{
  "model": "autoregressive pixel model",
  "layers": 7,
  "momentum": 0.95
}
Rows from block 4 of a small autoregressive pixel model, named by matrix and row number. Rows with one number belong to one neuron. Each number is 128 + 32 x the weight over its row's rms, rounded and kept within 0 to 255. All counts start at 0. Numbers have three digits each.
After each neuron's rows are labels from the 100 images, of 14976, where the neuron reaches its largest size: "top examples" is what is common among them. Only what is clearly more common there than usual is listed. The data: telescope images of galaxies (Galaxy Zoo DECaLS). In brackets: how many of the 100, against the usual share in percent.
# gate: MLP gate (model.blocks.4.mlp.gate.weight, 1024x256), inputs 0-85
# fc1: MLP up (model.blocks.4.mlp.fc1.weight, 1024x256), inputs 0-85
# fc2: MLP down (model.blocks.4.mlp.fc2.weight, 256x1024, transposed), outputs 0-85

gate.195:093131138117132070124095129102125139104149118120114166155102151153147169097105140147161169170123127140129128084095156217100070154082139142057110110081143156131159189161089120146141123154064098171152113116158165082104095143177080107120123193146120103159110136
fc1.195:083141095153138119074177116120107128099136158108102127166101166084140110095138168125169103198105112124139127131107106177127099155185161158102119137089124154132133094196151111105167182177102121125132145115130127127167075111078113111111181145111130040142131124
fc2.195:166180107200160114105167127130155104152068168068046114137135119128074163175074134112146122126118142133140157105152102080124159109131148131174121098201173110172182125154071108146101086180146118110140123123109136199206134133167146180133108116148184119096157069
top examples: shape: featured or disk (63 vs 30.4); edge-on disk: no (56 vs 24.7); spiral arms: yes (43 vs 18.8)

gate.250:149217105111136117094140162159083126216100102138010134139136127089142138162123145109122131145086208108161065073199120135095154098177095102124119091118133130084135157147125100158119114082150094136095031198116132164117167139165150196161092129073132146116161097
fc1.250:145100193115108139156203139177100161169123139177144169097085108101159134110119137122124152128086161064179128140095134150148157146057125114158105146133103140136166122142134121079137077103198095160118081109120135098142131093149159127133106148118131142116103110
fc2.250:170145164161063111101121139092158124158173077115121217151101127097176127141124154107132197132134069139149163090122108078122132157101182112159167161114112133074120100114162151105117140145128056113128104178190179119166117115119145125144095133127082158119136090
top examples: shape: featured or disk (63 vs 30.4); edge-on disk: no (59 vs 24.7); spiral arms: yes (43 vs 18.8)

gate.722:136054077115170074088113205077173143159080149135147103134105116095165109147085119125157141136137123185108100101119095108123096135110146094137105132130108151101185112100189168110087099174116149124164133134161094128157135105188118139163117151097142187130128148
fc1.722:159133097132214104137173170064073118112110115113177120157206156106188111141125146182102137022148150103115160139091116112071184193166142076109107116127073176105133148135092142110147100105093165133085102116170109125071143127177110141125107136111062144151120094
fc2.722:103161086121150095115197129158165090175109088132165135139116157118142087098121189135186164213107207099160094092174126089123145128098144123105203193092095117103166132132167112140171057117213164051153058101110136163132118140098201118149118167095130122086123145
top examples: bar: no (30 vs 12.9)

gate.450:140135147141187162118095132142129092101166117210105131080137160129110159113071129091139151111117158115110122144102154124167097109070114121079160132177168142106124129082121147171107103060087143131102068171080089095118123116070137151118185165149138145128119100
fc1.450:162116106089213174101114104151173127120169201206110112083105168194139157128157133098137153107079178154127115125165134145141100090063130126104126133180141130084081097079097125179121115112071101117157100127071135023059125131096146134156155100112099136161114122
fc2.450:146121140117153127128143101109160138187153108026112177170130147130205118134165093111102070151134146143158199110121140160172118182045131122144065130125125097081146216122158133160116109131112130133103117102111108109184069149126110105082106124157187145139122169
top examples: edge-on disk: yes (44 vs 5.2); roundness: cigar-shaped (42 vs 8.1)

gate.759:117161129089124135094073192144117158113149160129133131142113111167101138112132132141152122104159111135134152144057137101178200172150065081161185186188108122134065131185134102136096207084123142119158112106193102158170158145181166108130098086076092099101130134
fc1.759:169116119187116102167152092101161057122130078070055107116118192121144123093137115130145122160073123117084160156161143193114072058158142144126058104057125129093179159130138147117161083110125134130155159088110141105113093158076088177139133160117171188134147094
fc2.759:094060096151123084112087123148185104116137121089116101116120123128127114124122131091133094155112110122166153109181133097160136100146115184070122180115173141127109156143153166172152131117111087101127134155144118196120055119160206142166139164157107127106134118
top examples: edge-on disk: no (56 vs 24.7); spiral arms: yes (45 vs 18.8)

gate.368:034160128122087168072155169151148125103113096137116130125159172135122143097152126154113132110157163125114103167117179161163107175093148118081109141140118141172140150126078132139110125115111126154117169121132154169125169154050147116168133150151081142171124205
fc1.368:058105159116081126090150197186130140092125129145107123170133185139131111106155139131125170140122156117164154172131157187155100189075141133085114133128111100173203128156093141113107157133078111137133128076099147158125136164078124122158144120189115122206160188
fc2.368:108165151118123149097134142143100083127089132135162070119146108078087128108160114110089157132181157097071098134103114138132176103073137113124131141126097113209125177089106164173139151086076144116152170147135176146080106115127145157118100255188196110071130184
top examples: spiral arms: yes (40 vs 18.8); bar: no (30 vs 12.9)

gate.204:072062117132117113105136113098168146124148094116174124095197114154103108084093200133123103104134108145099208140084111127126116168172096059100095124133071088166140094173128133148150158101166133137085150158108172046165164109112141082116099137105178121120090192
fc1.204:168176098115170193207131118137115099139117140142097149122126146173116146133087153133152179173089082100157140101159133085146184047092114101110095141089128163091141125070119134128147103091143177120123192089085072145174128162143143136108133153104108102105095130
fc2.204:141073125175145068164105104190125138146139089154128090113162099151133072105126177135102155150167131165152136103139152132119116104121165092089124160099062170142104130182093158105091126148135126149121081173109173162091150125156140114120072116126192110161110145
top examples: spiral arms: yes (41 vs 18.8)

gate.453:088083139114145146102147099138126166119141169103157193174138131112077074138075131081107236110149130200114116153098144122145074136140131129098103070091063134099127174220120106117192140189126145120129175136124125186120169187119092132102106148121158129133162192
fc1.453:086064124106161171110111064138148155104165162076183149180163158090131103098128164101151206119162095133097131173118133120122121102131112105104096112098092147076194185198132076129100091170137115159054171173145168160156203181127102140133090131132127122158156214
fc2.453:174143118147189099094165182118106133115097065128130084136098181186065079116148159084112154101176126105093126125138089171113146074124121101125124142090109102153177135138128139114138042146061150238115109060105148100084128144127164085123100158145094120156115128
top examples: roundness: in between (64 vs 33.9)

gate.716:123156138114130110166121134104077206091146104088201117195139149069116125130099123155127134190136117142110109134170109122118135158187057142143127133143123162201098188152148161081131141117139148055127101155133065174116083202147134177124122175092087064145157106
fc1.716:171131117158187139109117157138111092150091090138189122112146108153120153135111116145130138109102078096134162102117152182109141178126124116078086057086142118074195094141088134122090175138161083127076193136105155109137132112149101138053143129164129112121179118
fc2.716:136091180098113093121147141175131114123150111143166120136150073134119144117148090124136111078150066126168183139156141146162106186093129131150098115070153165094177164136125117108115201176134143136141144126198150117127103165049082138184121159094089127155122154
top examples: roundness: cigar-shaped (28 vs 8.1)

gate.228:102128119158196081137153077103114182120134130116143121126147204101158123098141114139092173128100155133156138117171159081179147152168162148139075173101105146110163180119137106135064152130097150126116070137117142136102114126132176119091174140108130085098197094
fc1.228:114104170140161125103063125151095085186100107155145178089107127120105101173146079149071134123093177134129123169125137169143182073093096086142114109149200119086130141151145160202119153171151109156125053124181148134099096104133119113114117168150118144112126076
fc2.228:117105160134096103157126100129120089086145129064144201139190169161108118159081110129119112161143030152129105120127174154194197144118086159093089151061177121121144142132121135141123214138123115151085059124105134150141164149149117105219089099118080106066099146
top examples: spiral arms: yes (43 vs 18.8)

gate.108:144162120111106138144110171083144125116121117088150139125054128100119137152163147119092137098124116154150104109096117117130132091119115155080152089157145098193095070159112145115129078137130116130176129132133198137176110140140134130146130170139133237115068062
fc1.108:145167084133100123120117165117158131125119133148119109099066119115122127155123129076087134084112121154137108145114067145125178090145101165118147091142106072169113098132114097133150113138107086159134108149137197111166105137122145140150142183112139237052103058
fc2.108:136172145126211131108120114133114112108104107089133120184129126137090092129196136167073092093094061134111143124142169121147081140081113154163126095047146127042161110157166150103174144121103156152104121120152074140139119158154098096074129198140149186108110107
top examples: shape: featured or disk (66 vs 30.4); edge-on disk: no (64 vs 24.7); spiral arms: yes (50 vs 18.8)

gate.101:084090150106123151107133141162108114111115138176121118147155173113128121077087116111137128096083106110058087078155142145073083130150120117069169187140097159198158110052114118181114121100095094186076171158087127141124119139107102177149121126153105110081117127
fc1.101:067088138121171161114154088151123114106109156221141122147184166123119117123119052145195095107158106093095140065161110128103091090111177109123150197104111121159186135060175121121107179162123132113034165167145114102118144175133154207128075092146144182093174140
fc2.101:120116156142129125157088142119117150148179130167104150073139123156138119089101146174170149139123132139172171129142210101163165161169119098158129125144134144151097158158089092091162081148158106097183094142115139131122111095146095119160123084159200078143099109
top examples: spiral arms: yes (39 vs 18.8)

gate.328:091175136085147158102177135033138117149128129139147135143143066138154107138181078156216178106125194182142149189133170098148135109082135112080136097113149149142146170081128084135149151110114125114162164103104137061089137086150175132101151075105142097129069116
fc1.328:114117122137177099104120123098099142149149122179132172163201130153174193156130195141130048174131186119125158125189137166190070094133090155117128104117032127123163128150149111080157095129154146117168129177096090128133133153167101083144173148098174087124155164
fc2.328:089128088168123087150183190127130137118168081137164083146116167107091137157059083137125120105114149126126083160107095104100131124131127117112147133087138094108113118110129134099129127125099061118139148092159129106195126128104153162132162117175154082075112079
top examples: edge-on disk: yes (36 vs 5.2)

gate.739:121115087140131171176188109132142094117188117099116141175091175168156130112166148116186099111116183077126181154135106150169160114146176108099106203174064146124133163140151137165082157085136122117153111173125160125094094153177137064140091093172127095096173093
fc1.739:136156182090122107100063149109126121160095122166121105073176101116116125141091109145093145117121047156127077098097136116084102158116097116126146064090198079140106087160124138095160112158112140113087114106127090141164137070116120154083204165100114137147107125
fc2.739:125141211083088090196063157152133150172086123182120135129127138099134136039159134156068131112094108147150162096130120130143083082090088104187120094117162130165170145122133073103124076121155151083106102169121107162122117120164118206142114166130132082097086128
top examples: roundness: round (58 vs 20.3)

gate.363:158097110174110079101110120091153117078119100141106114162128080132096115106133187115076102181097117116111127118122140133195131108134101143113125164138115154152073127177035126161118074090124174184160134124115033091174106146064104160155096155137114058195121157
fc1.363:132181106102160105173097116138145167078117104155142136109094139125091149094111116158099115110186070061153169123130090097140110163083164100143149122105107145126143099128091077121127126126091108101095223134186132141092084137186139155072157164118110177128125134
fc2.363:093154139093124151090113101117096158072157108098099084043133109151107145078103081145049136113117120174093132143094158170080152140109179140067132122138179178146139177162116133146132081133130158119190142140125152183142164100129174123123131080174160088144145132
top examples: shape: featured or disk (63 vs 30.4); edge-on disk: yes (55 vs 5.2); roundness: cigar-shaped (35 vs 8.1)

gate.28:107122101120110145066134091095097112128091084121122153153172128100069086115167161107132122136153128154153139106202097126149087116139171162153148147081116121100160091124054132133137177197165130093127088083109134151087113087115200142134107200101084190195149104
fc1.28:109129068085136102084113127137158162149137105113153096146096162153128117101136137114170111068177083086145168101203124153109130111097125090151162126118135113138101143132137102115074141135145154065056178091123105166102102127116128122115081200115140126104166133
fc2.28:093133124119123178120078117076118102105166117092119143089109141130117164187111076093160111108150192127138088167128091110174109099138145159170114133118139131112085050135113160116098102112143106123152167086126107140124088159151136178130145126149093195058195173
top examples: edge-on disk: yes (32 vs 5.2); roundness: cigar-shaped (25 vs 8.1)

gate.271:107127136093138142167111122113089181100150149161128117106135132132087101150144161119121122068113149088151115096128117069175132165122122132150239117153130090179128052151139153096112170074138094072124114131084165141083186115201153157134133126151143140147097098
fc1.271:142087172113119135170101164154148206131135162138185137113102108145154130124144208107178100119073087101165162141056125094086126093128104195120164171154135114170163116180152157122124169071062125107112135059091135109103118157140123095161130088105148112119121167
fc2.271:124111174141118071133113125144092127175176100180066150083132131063070109122117089144140118165121163099187138122089075067111113120107109068148169153115167076151147135110136090128100068110124143145141141157156152132157115085131169178124099101156115140102121139
top examples: spiral arms: yes (42 vs 18.8); bar: no (30 vs 12.9)

gate.395:128124081086088166110202121120126154154123130167100150119140145077118090107175164070182116092160187132188103110165115142107152104151135107099169184175088146179080105100128119131122205122106149140087104127109118135168111166152089128111161103097142155196193140
fc1.395:094161150149157152095128173090146098178162150087122091131106100154119094136130093127137080134147065155091173184113057096176112146208122127145054132165105123143103119155125155112145106126080168099165152162207067121159106127126156181109087094155084108089097109
fc2.395:091121150152156177180080111123137096094122127162199100107157132122120137148099177145140074057151106161111109154156111181164143143208144126142115037112139105086100128103109141069096132074061137084161161147143075152152100120161080172057160157137133137090122144
top examples: bar: no (31 vs 12.9)

gate.141:156174095146140131099157080118111178128147116140155128140097178195123101132098144140200146116091122117112120146166079110108099136099152177103120154149125146093049082134152114170087158148093104136120136134086146131080118148128133093121166127128148175140129160
fc1.141:146149110217114106127130153127138106116162147139084182153095148178120098146164143132181153076105157138081112101138135199123096122109184082078157156149127108088073102113184073170134141091135031121125154072112120184065095168128161178145118098128135087142148141
fc2.141:167135144145150116079136088130163134079145174108165136124118153164171113155077091096098043136128070072166174127108156146124124154093172095128139209156078121137110120144101077109087165157133105162094064133136092127148132177147151047155134066173087104184111112
top examples: roundness: round (54 vs 20.3)

gate.287:105078158097163127138094208097116119132123121112119116117122167135143075151116157152124121164194140127104151200111122099109111114132151108165132116176090111110115128059074137099152130134134137096141217172079087135159139083205142152115118085112189088104112056
fc1.287:109123152127131106157162196135156178135139108100133102128097163094143095122130166120143173108128134137089121132154117105156131127136112095197114099129170064074152149081121140081095123094160153117080127121133176132154143153137138127134141119096143071088128100
fc2.287:172179166149186096122075196164119112133100130092154145151136138088153193075110174156124155147142177143136143114120054152090118095080124134104120139159121087109142160097117103107092135092185142073133088163120119148129118102069096052122095103098134119115154131
top examples: edge-on disk: yes (29 vs 5.2)

gate.538:147087121140095133150174166079079173128146072155158132122078099191069103139068154139178109138187131090118154099148109101090138115115157182114114100158130115145164112091120092151085088100140072145115171121158110090087126153137169167104085072134076107147157140
fc1.538:116127129108140137100129115199109124120055159055077072160181141137082118110148136178107125161119136135150126111097145131156105164130143092162131131140170109153088098175148188137193144156120126092128139153085103104165136077185133128142123151138167129080096139
fc2.538:124154206134137150097083128148124128114171164111056111154150165077122150070168128126086123119151126124085134088111149129150116136103114110206168098144127059133148146130145109085144102134131195089080041157101088149165084122122091115116176211166121113075078092
top examples: roundness: round (59 vs 20.3)

gate.448:123193144116170111138139150106074146141110110100140123129128105125140104115154142125135146132125155162121101061122071143110070194087149117140123048153112142108111049105120146181127086186127147110138111103113134111118082114097161142145112196136191095148086097
fc1.448:132174095114083119136159110140151121125128118160086130079143116135085122126114125116180118133078146135199131184089196169060141129100124093096132088148150162059166168170111082184134117113113164116160102104118194119148051131137154142101128144110129108102122079
fc2.448:114154158198140161124123136126135176128122194184138154105151151088109215109120091143102097152071066153146117156165188162168090130140156089083106147107108151144133168110049188168147144078163156092152125191112123096177092144085084159119153135158186106117178125
top examples: edge-on disk: no (51 vs 24.7); spiral arms: yes (43 vs 18.8)

gate.427:146121119141116149195121167126203205092115147168067193093038141135140160122163116147130075077168119138052189118166135211152113162154136099186162140064152126124162124113076078137171125129151161139130081124145101149137114095136118141159115125137139138144100179
fc1.427:084152085184097100108065170138151084198120077128155093124117156133143091126111111140118146102134160123138091140069162129088135159110123118097155115099089095173100144144138203129199063137094123180139136104112115101122115139102148125082146161163142114086158115
fc2.427:176109156128134108216044116102088110132209087160109140108057127131121129112123160131139143166157098125070137100123143165169127110086133092072121182120115158157165090199058079131147127128192118084098147149106124167155147163114185122078175143104161149117112094
top examples: roundness: cigar-shaped (25 vs 8.1)

gate.171:123140070075127183122096100152184136119175096135088163124133106131143137115121202122162190070148099135162108188162130130134109108132168163166097163148073116085068155124141109095093164180144153194123096149140100098186084115116133066132124094149144083171105187
fc1.171:135163126158141105068122134047113135127119111163137156191134130099123135157127097109106186077118148110136206151079149171168112210111170125106102157115076031197130108111120153095166118139091114126115166085186145024125126154130131159128164137147088135165131156
fc2.171:179080147146189077076117127185044091152087149190167143086145091119128088113154111088119085169133122145148146108147095135119136134126098090108115140146134080173116142161126111168053127048150156075075110120081107141128180115169118106135087097103175139133102137
top examples: roundness: round (43 vs 20.3)

gate.30:197192155083144204109116114094079136032110147160131142102186101177120128176159128139209151112105119169101122139224133141136134073130164143154134133154092139124175128073062151142143158134119174112140125161082100118104123146069178093133111128168116086130117136
fc1.30:153099118140167175138133183105146038081129149171114074142151148091107063099091159110132153118090110092096116175127189089124062092155133125105146106122153107125110165099153087146101169181108172063101117156105108192078091110138153163095099092132073121113119072
fc2.30:133121123063157136152125113145150161148157181103121160159112161106201148122192091160122098176117085166093133089119132137153162120066130121098111208164183122088192125102104164130116195088108110107149129077143113101133068147144116110137175214113163130147147119
top examples: edge-on disk: yes (28 vs 5.2)

gate.727:145137128112151106116116128097126106128143171114129109100104118089098090145122152082128203174115095090117187098140071086081121149124140105158176109136124146134192073176191112134112119176163084095111094121132119148123150107120127173154133114150157185155077146
fc1.727:127124139146160150115091160134167060166147134136101112128098074127128124158122094137150125160147140130131172151132079111094141169123143135147181153146139141117189092167144138164134144130206129142159098123083127144170202105118141161151105126206164144097079109
fc2.727:094152181105092151182139093148185147109090127094126087136096108119175156132168132184133129129173129125101111181233163088131081169123117162149101089121115110144087180111124110155112162094161125142152135125128127124164154090127145134028093147166112103136140099
top examples: spiral arms: yes (39 vs 18.8)

gate.188:101137106047136133134197148169116102068133171085120142129093080146150145098157173133146102107122150165080120101124125108134104105100142148100138149113133135192203103175098192130119177138181069123087115130099173139140119124112075192092110116144166110145127106
fc1.188:104111123060088134094118159147127136066183153074101074130100106163158109139137173180158143140142158109047166159130139104136096104087104191108142126103140094157181165157146150128105138105120088121133106076145180077150163120120095193126099063183162134138075129
fc2.188:128149106156079135167065129080160132110113188180132113118145112104156100106136090134197100084176163057156115136135110052109175067150134090128110138129122116193096128144134072124085068107135111150154104153130122148148109155105172123077099131145117136139167237
top examples: shape: featured or disk (64 vs 30.4); edge-on disk: no (61 vs 24.7); spiral arms: yes (51 vs 18.8)

gate.377:093095092041160113151138126133102153141170192133178093119159168122155063128106130181118146109134110138121144128132123166116163078109089152160193084140130115111102153134088108168120206144095115188088191135114205101103095078129113157140106095122099107170086168
fc1.377:144162126204113139092128131131131134126059091125116176156052074084074184137127105115134114125139146158152065122130114103151129137121152138141070143111125131152193112168135125118202109127132104070180079152146065166124136141147156095133149201098139158128168142
fc2.377:144131134128157091099188133160096130139106121117112111193070148109093154144126199136102145142154153125095146110099133172105120097094130157081172109115133146081136116083173156156160181119139158204146114148111171121192149142153119155111102124129103134155108116
top examples: shape: featured or disk (67 vs 30.4); edge-on disk: no (65 vs 24.7); bar: no (42 vs 12.9)

gate.315:094165160133128130130085157114121136098157122085110094104085146181095109101119157159162117152091141104155124091178156132132093147088209167082126095093141130153140096143153105172132150113144090125096204106136122077060158185122162101159115128166094126106104090
fc1.315:119091152143155157135067152183144139149090135109107140154096154148114160120139078128175097123171170186143073151118085179097150110087102176128185147140106138145144156133090101129170133138140102127114115090096091085114103128167154095198113140098122169223114115
fc2.315:103149149116138123157136074055141107169167154075149059088138110150065123119167140055132155135094143087143073084118175103126151135154163105091108113169161117097139163205133143150095143125063098111088135103166158139207081142123119127086161173182114163062145083
top examples: roundness: in between (61 vs 33.9)

gate.535:166064124091149059208093110112076116137188069189158137110110129122110116109131141118135200156164125146120067122089150131158134087155148131167143095111155142132038126094110168148110097175138112126172130203187128126124113118116130070167100122164093126106189139
fc1.535:151095100083141088210102056115067134111135125186145160101146162135151136133113148153178163108172137130191096132070137147123114151150100196175137137154131113105044098093164165137098087151122069141105131186174133146164128141136114064115115094135094144094175142
fc2.535:130073113128145115158169073141156152117099133083080174131119119169148146095141129160150124162180174138114124112161121112150223093118130169124116043138169160207104119082132178145137120122147174110201090117130089156118143172167138119085109129156057162101141150
top examples: shape: featured or disk (65 vs 30.4); edge-on disk: no (60 vs 24.7); spiral arms: yes (51 vs 18.8)

gate.59:146109141153106100112155113080146114040122111071139143181137101106111117107091125177146096123110112163157095156131051138112100161098130119149135194093151176083171168137108094187137078198120139164098173106135141095102145115153150137081180101143112165114124095
fc1.59:149134067166060109113127112146067088107097103103140141171179146094141137100103182204141098137169093162100131189109059077105113115069099153139174102119148120139176133100167131173124101125103107105083152147134117138076232122145130134066076115118114153108101138
fc2.59:112086127101177138080115091113172130143174096098091167153128116155092098220097169094118133054126143070111078103117159156178186077150123114150133090125159099080074128127119115073112163087141125094113121100173170107144120082143098070136066115112162094118093169
top examples: bar: no (31 vs 12.9)

gate.575:149121120132176180186095138159178172137105170072144115161082159180133117159107168135129129125116172155109104138101125145132127087108117088121092139104138167151116082100113108155165087134138082124116082138174081130112097101166102068148103150139118170174106163
fc1.575:156054137194129134124110075128148099154056113149126146144158186083116124121144111083183039127106130137106120124132120092150140107130093093133035102172107144098198143113148112130156131166165155133175125131114100131164150113132123111093086103068127112121130148
fc2.575:103136110094106134114125139097124179113106162153106158077128171111162092170113140215168110120117171173144112113167096123128148130153137112143127175163092122145093069139132087130141089100157121128129089108119132066102118141133135158120081098100156058123160146
top examples: shape: featured or disk (60 vs 30.4); edge-on disk: no (54 vs 24.7); spiral arms: yes (39 vs 18.8)

gate.256:202082125078140131124178103090186140139165118079129114141102106133084114109145141117097156173152187128125167101173146144141139118184133153160093158111093116103142174075163183150170145102129120071138037164071142125154137165197079131145185089103107114183119103
fc1.256:165051101147111140167159119100156141125135129146152068159159130154134125102099134123139162132106195163091176165167159128144137095165123172129156195075090088099170180115110162144165152134116135108100107095121179152119073116136153175145176058104092132167079092
fc2.256:097096122190080071143119142096144106084068080155142104133120132108099105145122150114154180106133122172201137108170140155075083111111202129090116138115156147075115138120116098117209124132140153099113128075126122177184154165126166092148085101166157117126160158
top examples: edge-on disk: yes (25 vs 5.2)

gate.426:126189078117069113153152138109068159119132118105126113167116145151116146107128107101148124112158117108078105144135146120102088117092057155148099106094128152128159206096105085072114091136097081165111157165176139103147087146092113145141154158177090109123081120
fc1.426:115133094093147127062156113195144121099112153128105138112093162143106103141162149138121151078086163123110140167127126136110134172112074141096110069122118148115127156096115102101147138175110113143143104109136130091131118167188139094161130157120136084078140136
fc2.426:140137091074203060140130172086116136151140112142103062130112145120129119142085115152108165082124116124124137137086070106103121075104188123159106172144116081103096137158115133128096124160113116182190075102089119134180090109130120179112080120164117109091104136
top examples: spiral arms: yes (40 vs 18.8)

gate.349:225128101084117140087109156094178086153188137134080074077054139131103109182212119133191146160131073107120109088140136200117114119160186155057133154109096136146122140136170117089141116098119119082093116086128095090144125130129133144091148153125108122116119199
fc1.349:112114095135167111120126113127111165159152120102096179053185154134154115158140121114101179121084165121117118117150087087182153078083124143140054098208154095165137106102116143150124097154124135141176137113118133117119132105091126125156128139103138178150099103
fc2.349:120170150121145137148203097194124180108123082131083120118122120103155186135113116129147108095108075135148206090100105097175120116106082127191119138154103094097108178220104178146124084175142124165128138174172171182142124154113095108141121091164144094174147150
top examples: shape: featured or disk (66 vs 30.4); edge-on disk: yes (54 vs 5.2); roundness: cigar-shaped (26 vs 8.1)

gate.318:186213151104096147161159130096132120115158134131106137061107083107127170025132117085102122107138132186128122143160086181130157185182086179136069112176143139071053087082107154111186072100193180090143097130161138099142141129089116143116197179145118127121153097
fc1.318:119145120158091108145026207140118057127126146093126105112087146166208150136122119103162101124149117087127144117127102118136111185111158167170093153190179215187122109085112065114113120105186151193126132108098107176146128107114165100167131163148105163181084097
fc2.318:085202122126163148049111094082093164138084068131116175121145119109124119169171124128109160127111088103157135102208112113159184087175067196133113112107179154111149121152159142159152149079139162112114113084104107158129098115137139085086065127120139163118118094
top examples: bar: no (30 vs 12.9)

gate.592:116133146113177091171135109123135180076206127149193109127169056142140057157096157145197181141087147141123099126078198139199109111084123101172106137141110133136090124091110104145120076162067132097096120136104090107140106148112086120129133083126139117152101096
fc1.592:056139177092100154142164078133170129217137094130077114129122137122123148129151109182089126169149155063144195082152145138167123072112093156185084114169148113147123198130169117117120119097102120118164126160158119198165072102124156128152127119114138122123111152
fc2.592:116141123132075084110080136192103129143119115117115128127179183153091096159120095081081140123078130114096058182129081069103111171076145130110139127144114157144138133142145116102092106097094156140113111099120076132124117138120135132181145097129143167144121169
top examples: roundness: cigar-shaped (28 vs 8.1)

gate.539:098121163099204119159154202170174140166142150123083128115118114102143127103166116147135096095124122163112175119101122138114133138129119093073155049117133120180140156220109099168155155140124126117158099183123096155106173162126099150141152088127082108140116111
fc1.539:095176152169099083118094155105107142087033159128091117142112167128049114102174069146135100162122163155203130152116158129110141099084188092073159173131175159134113117083192143148142120090110095116173191164167160127107110147159145112092123156162100150189108173
fc2.539:144091128147119169107109144127173179148117084127101136185115096171135145090079159144167096110124163124083120145138165100091109098094145126073125122109146185134149169142081091090170126081123189104175088119069137184073119150146114192157107199131126101128107129
top examples: roundness: cigar-shaped (34 vs 8.1)

gate.67:139134125144159129125136191074141129124109121135123091130117110167095174165210067053139067067138101137090157140180126073119154144171189124137080132172128119162095163063131161110190113109084173144176121137139163107149120079152115120101131106114146161126104052
fc1.67:112144111090160175148192162113156122057143144125142139142124144177155124153226106129083120120140121121138134137153081126163116130120174132142134099115100139132106128083176110132139140097116138138165146184108119159094107147169114078154107132100107158088053066
fc2.67:131171147142085154097148114110148155188079138120140065071126138093119102073171093116091167200072107090113125097157120104083130097146096097166078146113078136143118082175176146130149107130148109166109075090150177102153182108172109071103057107130124157168185151
top examples: shape: featured or disk (62 vs 30.4); edge-on disk: no (60 vs 24.7); spiral arms: yes (48 vs 18.8)

gate.630:141098086107133167083140112135194150158095142130138174107095176117075124178132137154167149129110113126123071074125100160165087115099205143086161138136165110102144128113139113143162091110112159189152203104131137102169099127110177133089171101093145108150107139
fc1.630:136112177120125128184157123152206124146152093197087135167154157151118184159070087079143163178141105160088095086175105083126132092123133178118078200163069134092187054092130119079126136137156130138099161143141168129136122157157150150120109121130155150135129120
fc2.630:150126101138151137171087117100123157121128143159152113102068097062178102113206146103109160084099110104181105144108121126090143130168123129155092133134154095126084111158191106129151157153119065155108123122187169130133085089118121087119164101130132134160108104
top examples: roundness: cigar-shaped (26 vs 8.1)

gate.74:107123099113125126155164156120116146103158120153104108182101159124129104129129158076143150132118109140092105116072144090121070158138167126151119118129157157160190134132146103102113069055119130104088166133127117111153127140164073148063117095140130066182112127
fc1.74:093142147114131119130156083103115058150116118160146157113119096134174097082110126195132176168020108119141100100149139144111136105099153114086119118050130092166101159202130141110080132072078138155123055122127143147123141169108110130114121121154033096129139172
fc2.74:140165123127085123084141115159125156159136111160152139150132131160097098093123065087122111180154103096160140108157093138131079134074123117072122170068109173171172033128173118121104132156117101131188096145140078064131173106123098128083097108161133178109202130
top examples: spiral arms: yes (40 vs 18.8)

gate.654:138182144124110128125117121089128106091115155127194094119162087204088149106140128103154088054156130130131109103090146126148176074105179114159146133121105179110080172116136085112105098104108151101063135111128123117090145124135110170113185140120156128146133125
fc1.654:157169146121113162135086186080182171188111064187132200151122132187119137083143115104174195162139071109138176113113178094147136085115180173120067119115130110057107141126116114125115094150102096143088076111123140160149144163108145132121112092177139121168155127
fc2.654:148118125135126148127134094108119120071094140136155141152115173087082097159121190079114132069174099171106190194088109134117150169130150137127130096112048146057129137078100154139144127149109136128115158163133152133116181151059098127103150140102183114090105105
top examples: roundness: in between (70 vs 33.9)

gate.336:208142166163108052112146149089149120148151064074074118124123092137119073074054084130167129152118106113123130165121149157127112139155139106151113124093098117149097105152150124157091089099173122123164148127221107156040119120141150122148137083139101110132146079
fc1.336:194105199124117077091113149072114113126091095114107086153091129172103102063046095111131102150112090071117170195138146141136143142112114143148089163114085114103119104131124117172117111118160140146155145133169111171075142111157111083132111120159122143133133134
fc2.336:063127079150100145107153114093134091088080165135168085126088081153137136100105143126108127125138157157153129116108108128141163142116129106097088114191164161074159153136170112070146120121090070070141119207068116107161069119185104080152127081181174147137124130
top examples: roundness: round (58 vs 20.3)

gate.305:098159078106119109166097143058088052152142145110146181101060120047091091133159150147112082080097148102158124094180102064081187093132133133176115117125119106169114162188102085150109120169141102124117134131156110136119160139137152166078179096153133137131125110
fc1.305:161084155152120176109135137132180158117129092108133128149145150115173137196121118126144172166163139136111170186087135137146045083114121130141121104145127120126157119120127185123118139090110176083082166141149144154158073109151119167176147121077098157134124093
fc2.305:167177130164135152074110195163135166112144143188134182116181149191168143150125118125070099098102143140171148161068081093155135127108117079124166088090105106151078103142166139135122124126064185143123165151114168131081110142113181168096067129125070129071186137
top examples: edge-on disk: no (53 vs 24.7); spiral arms: yes (44 vs 18.8)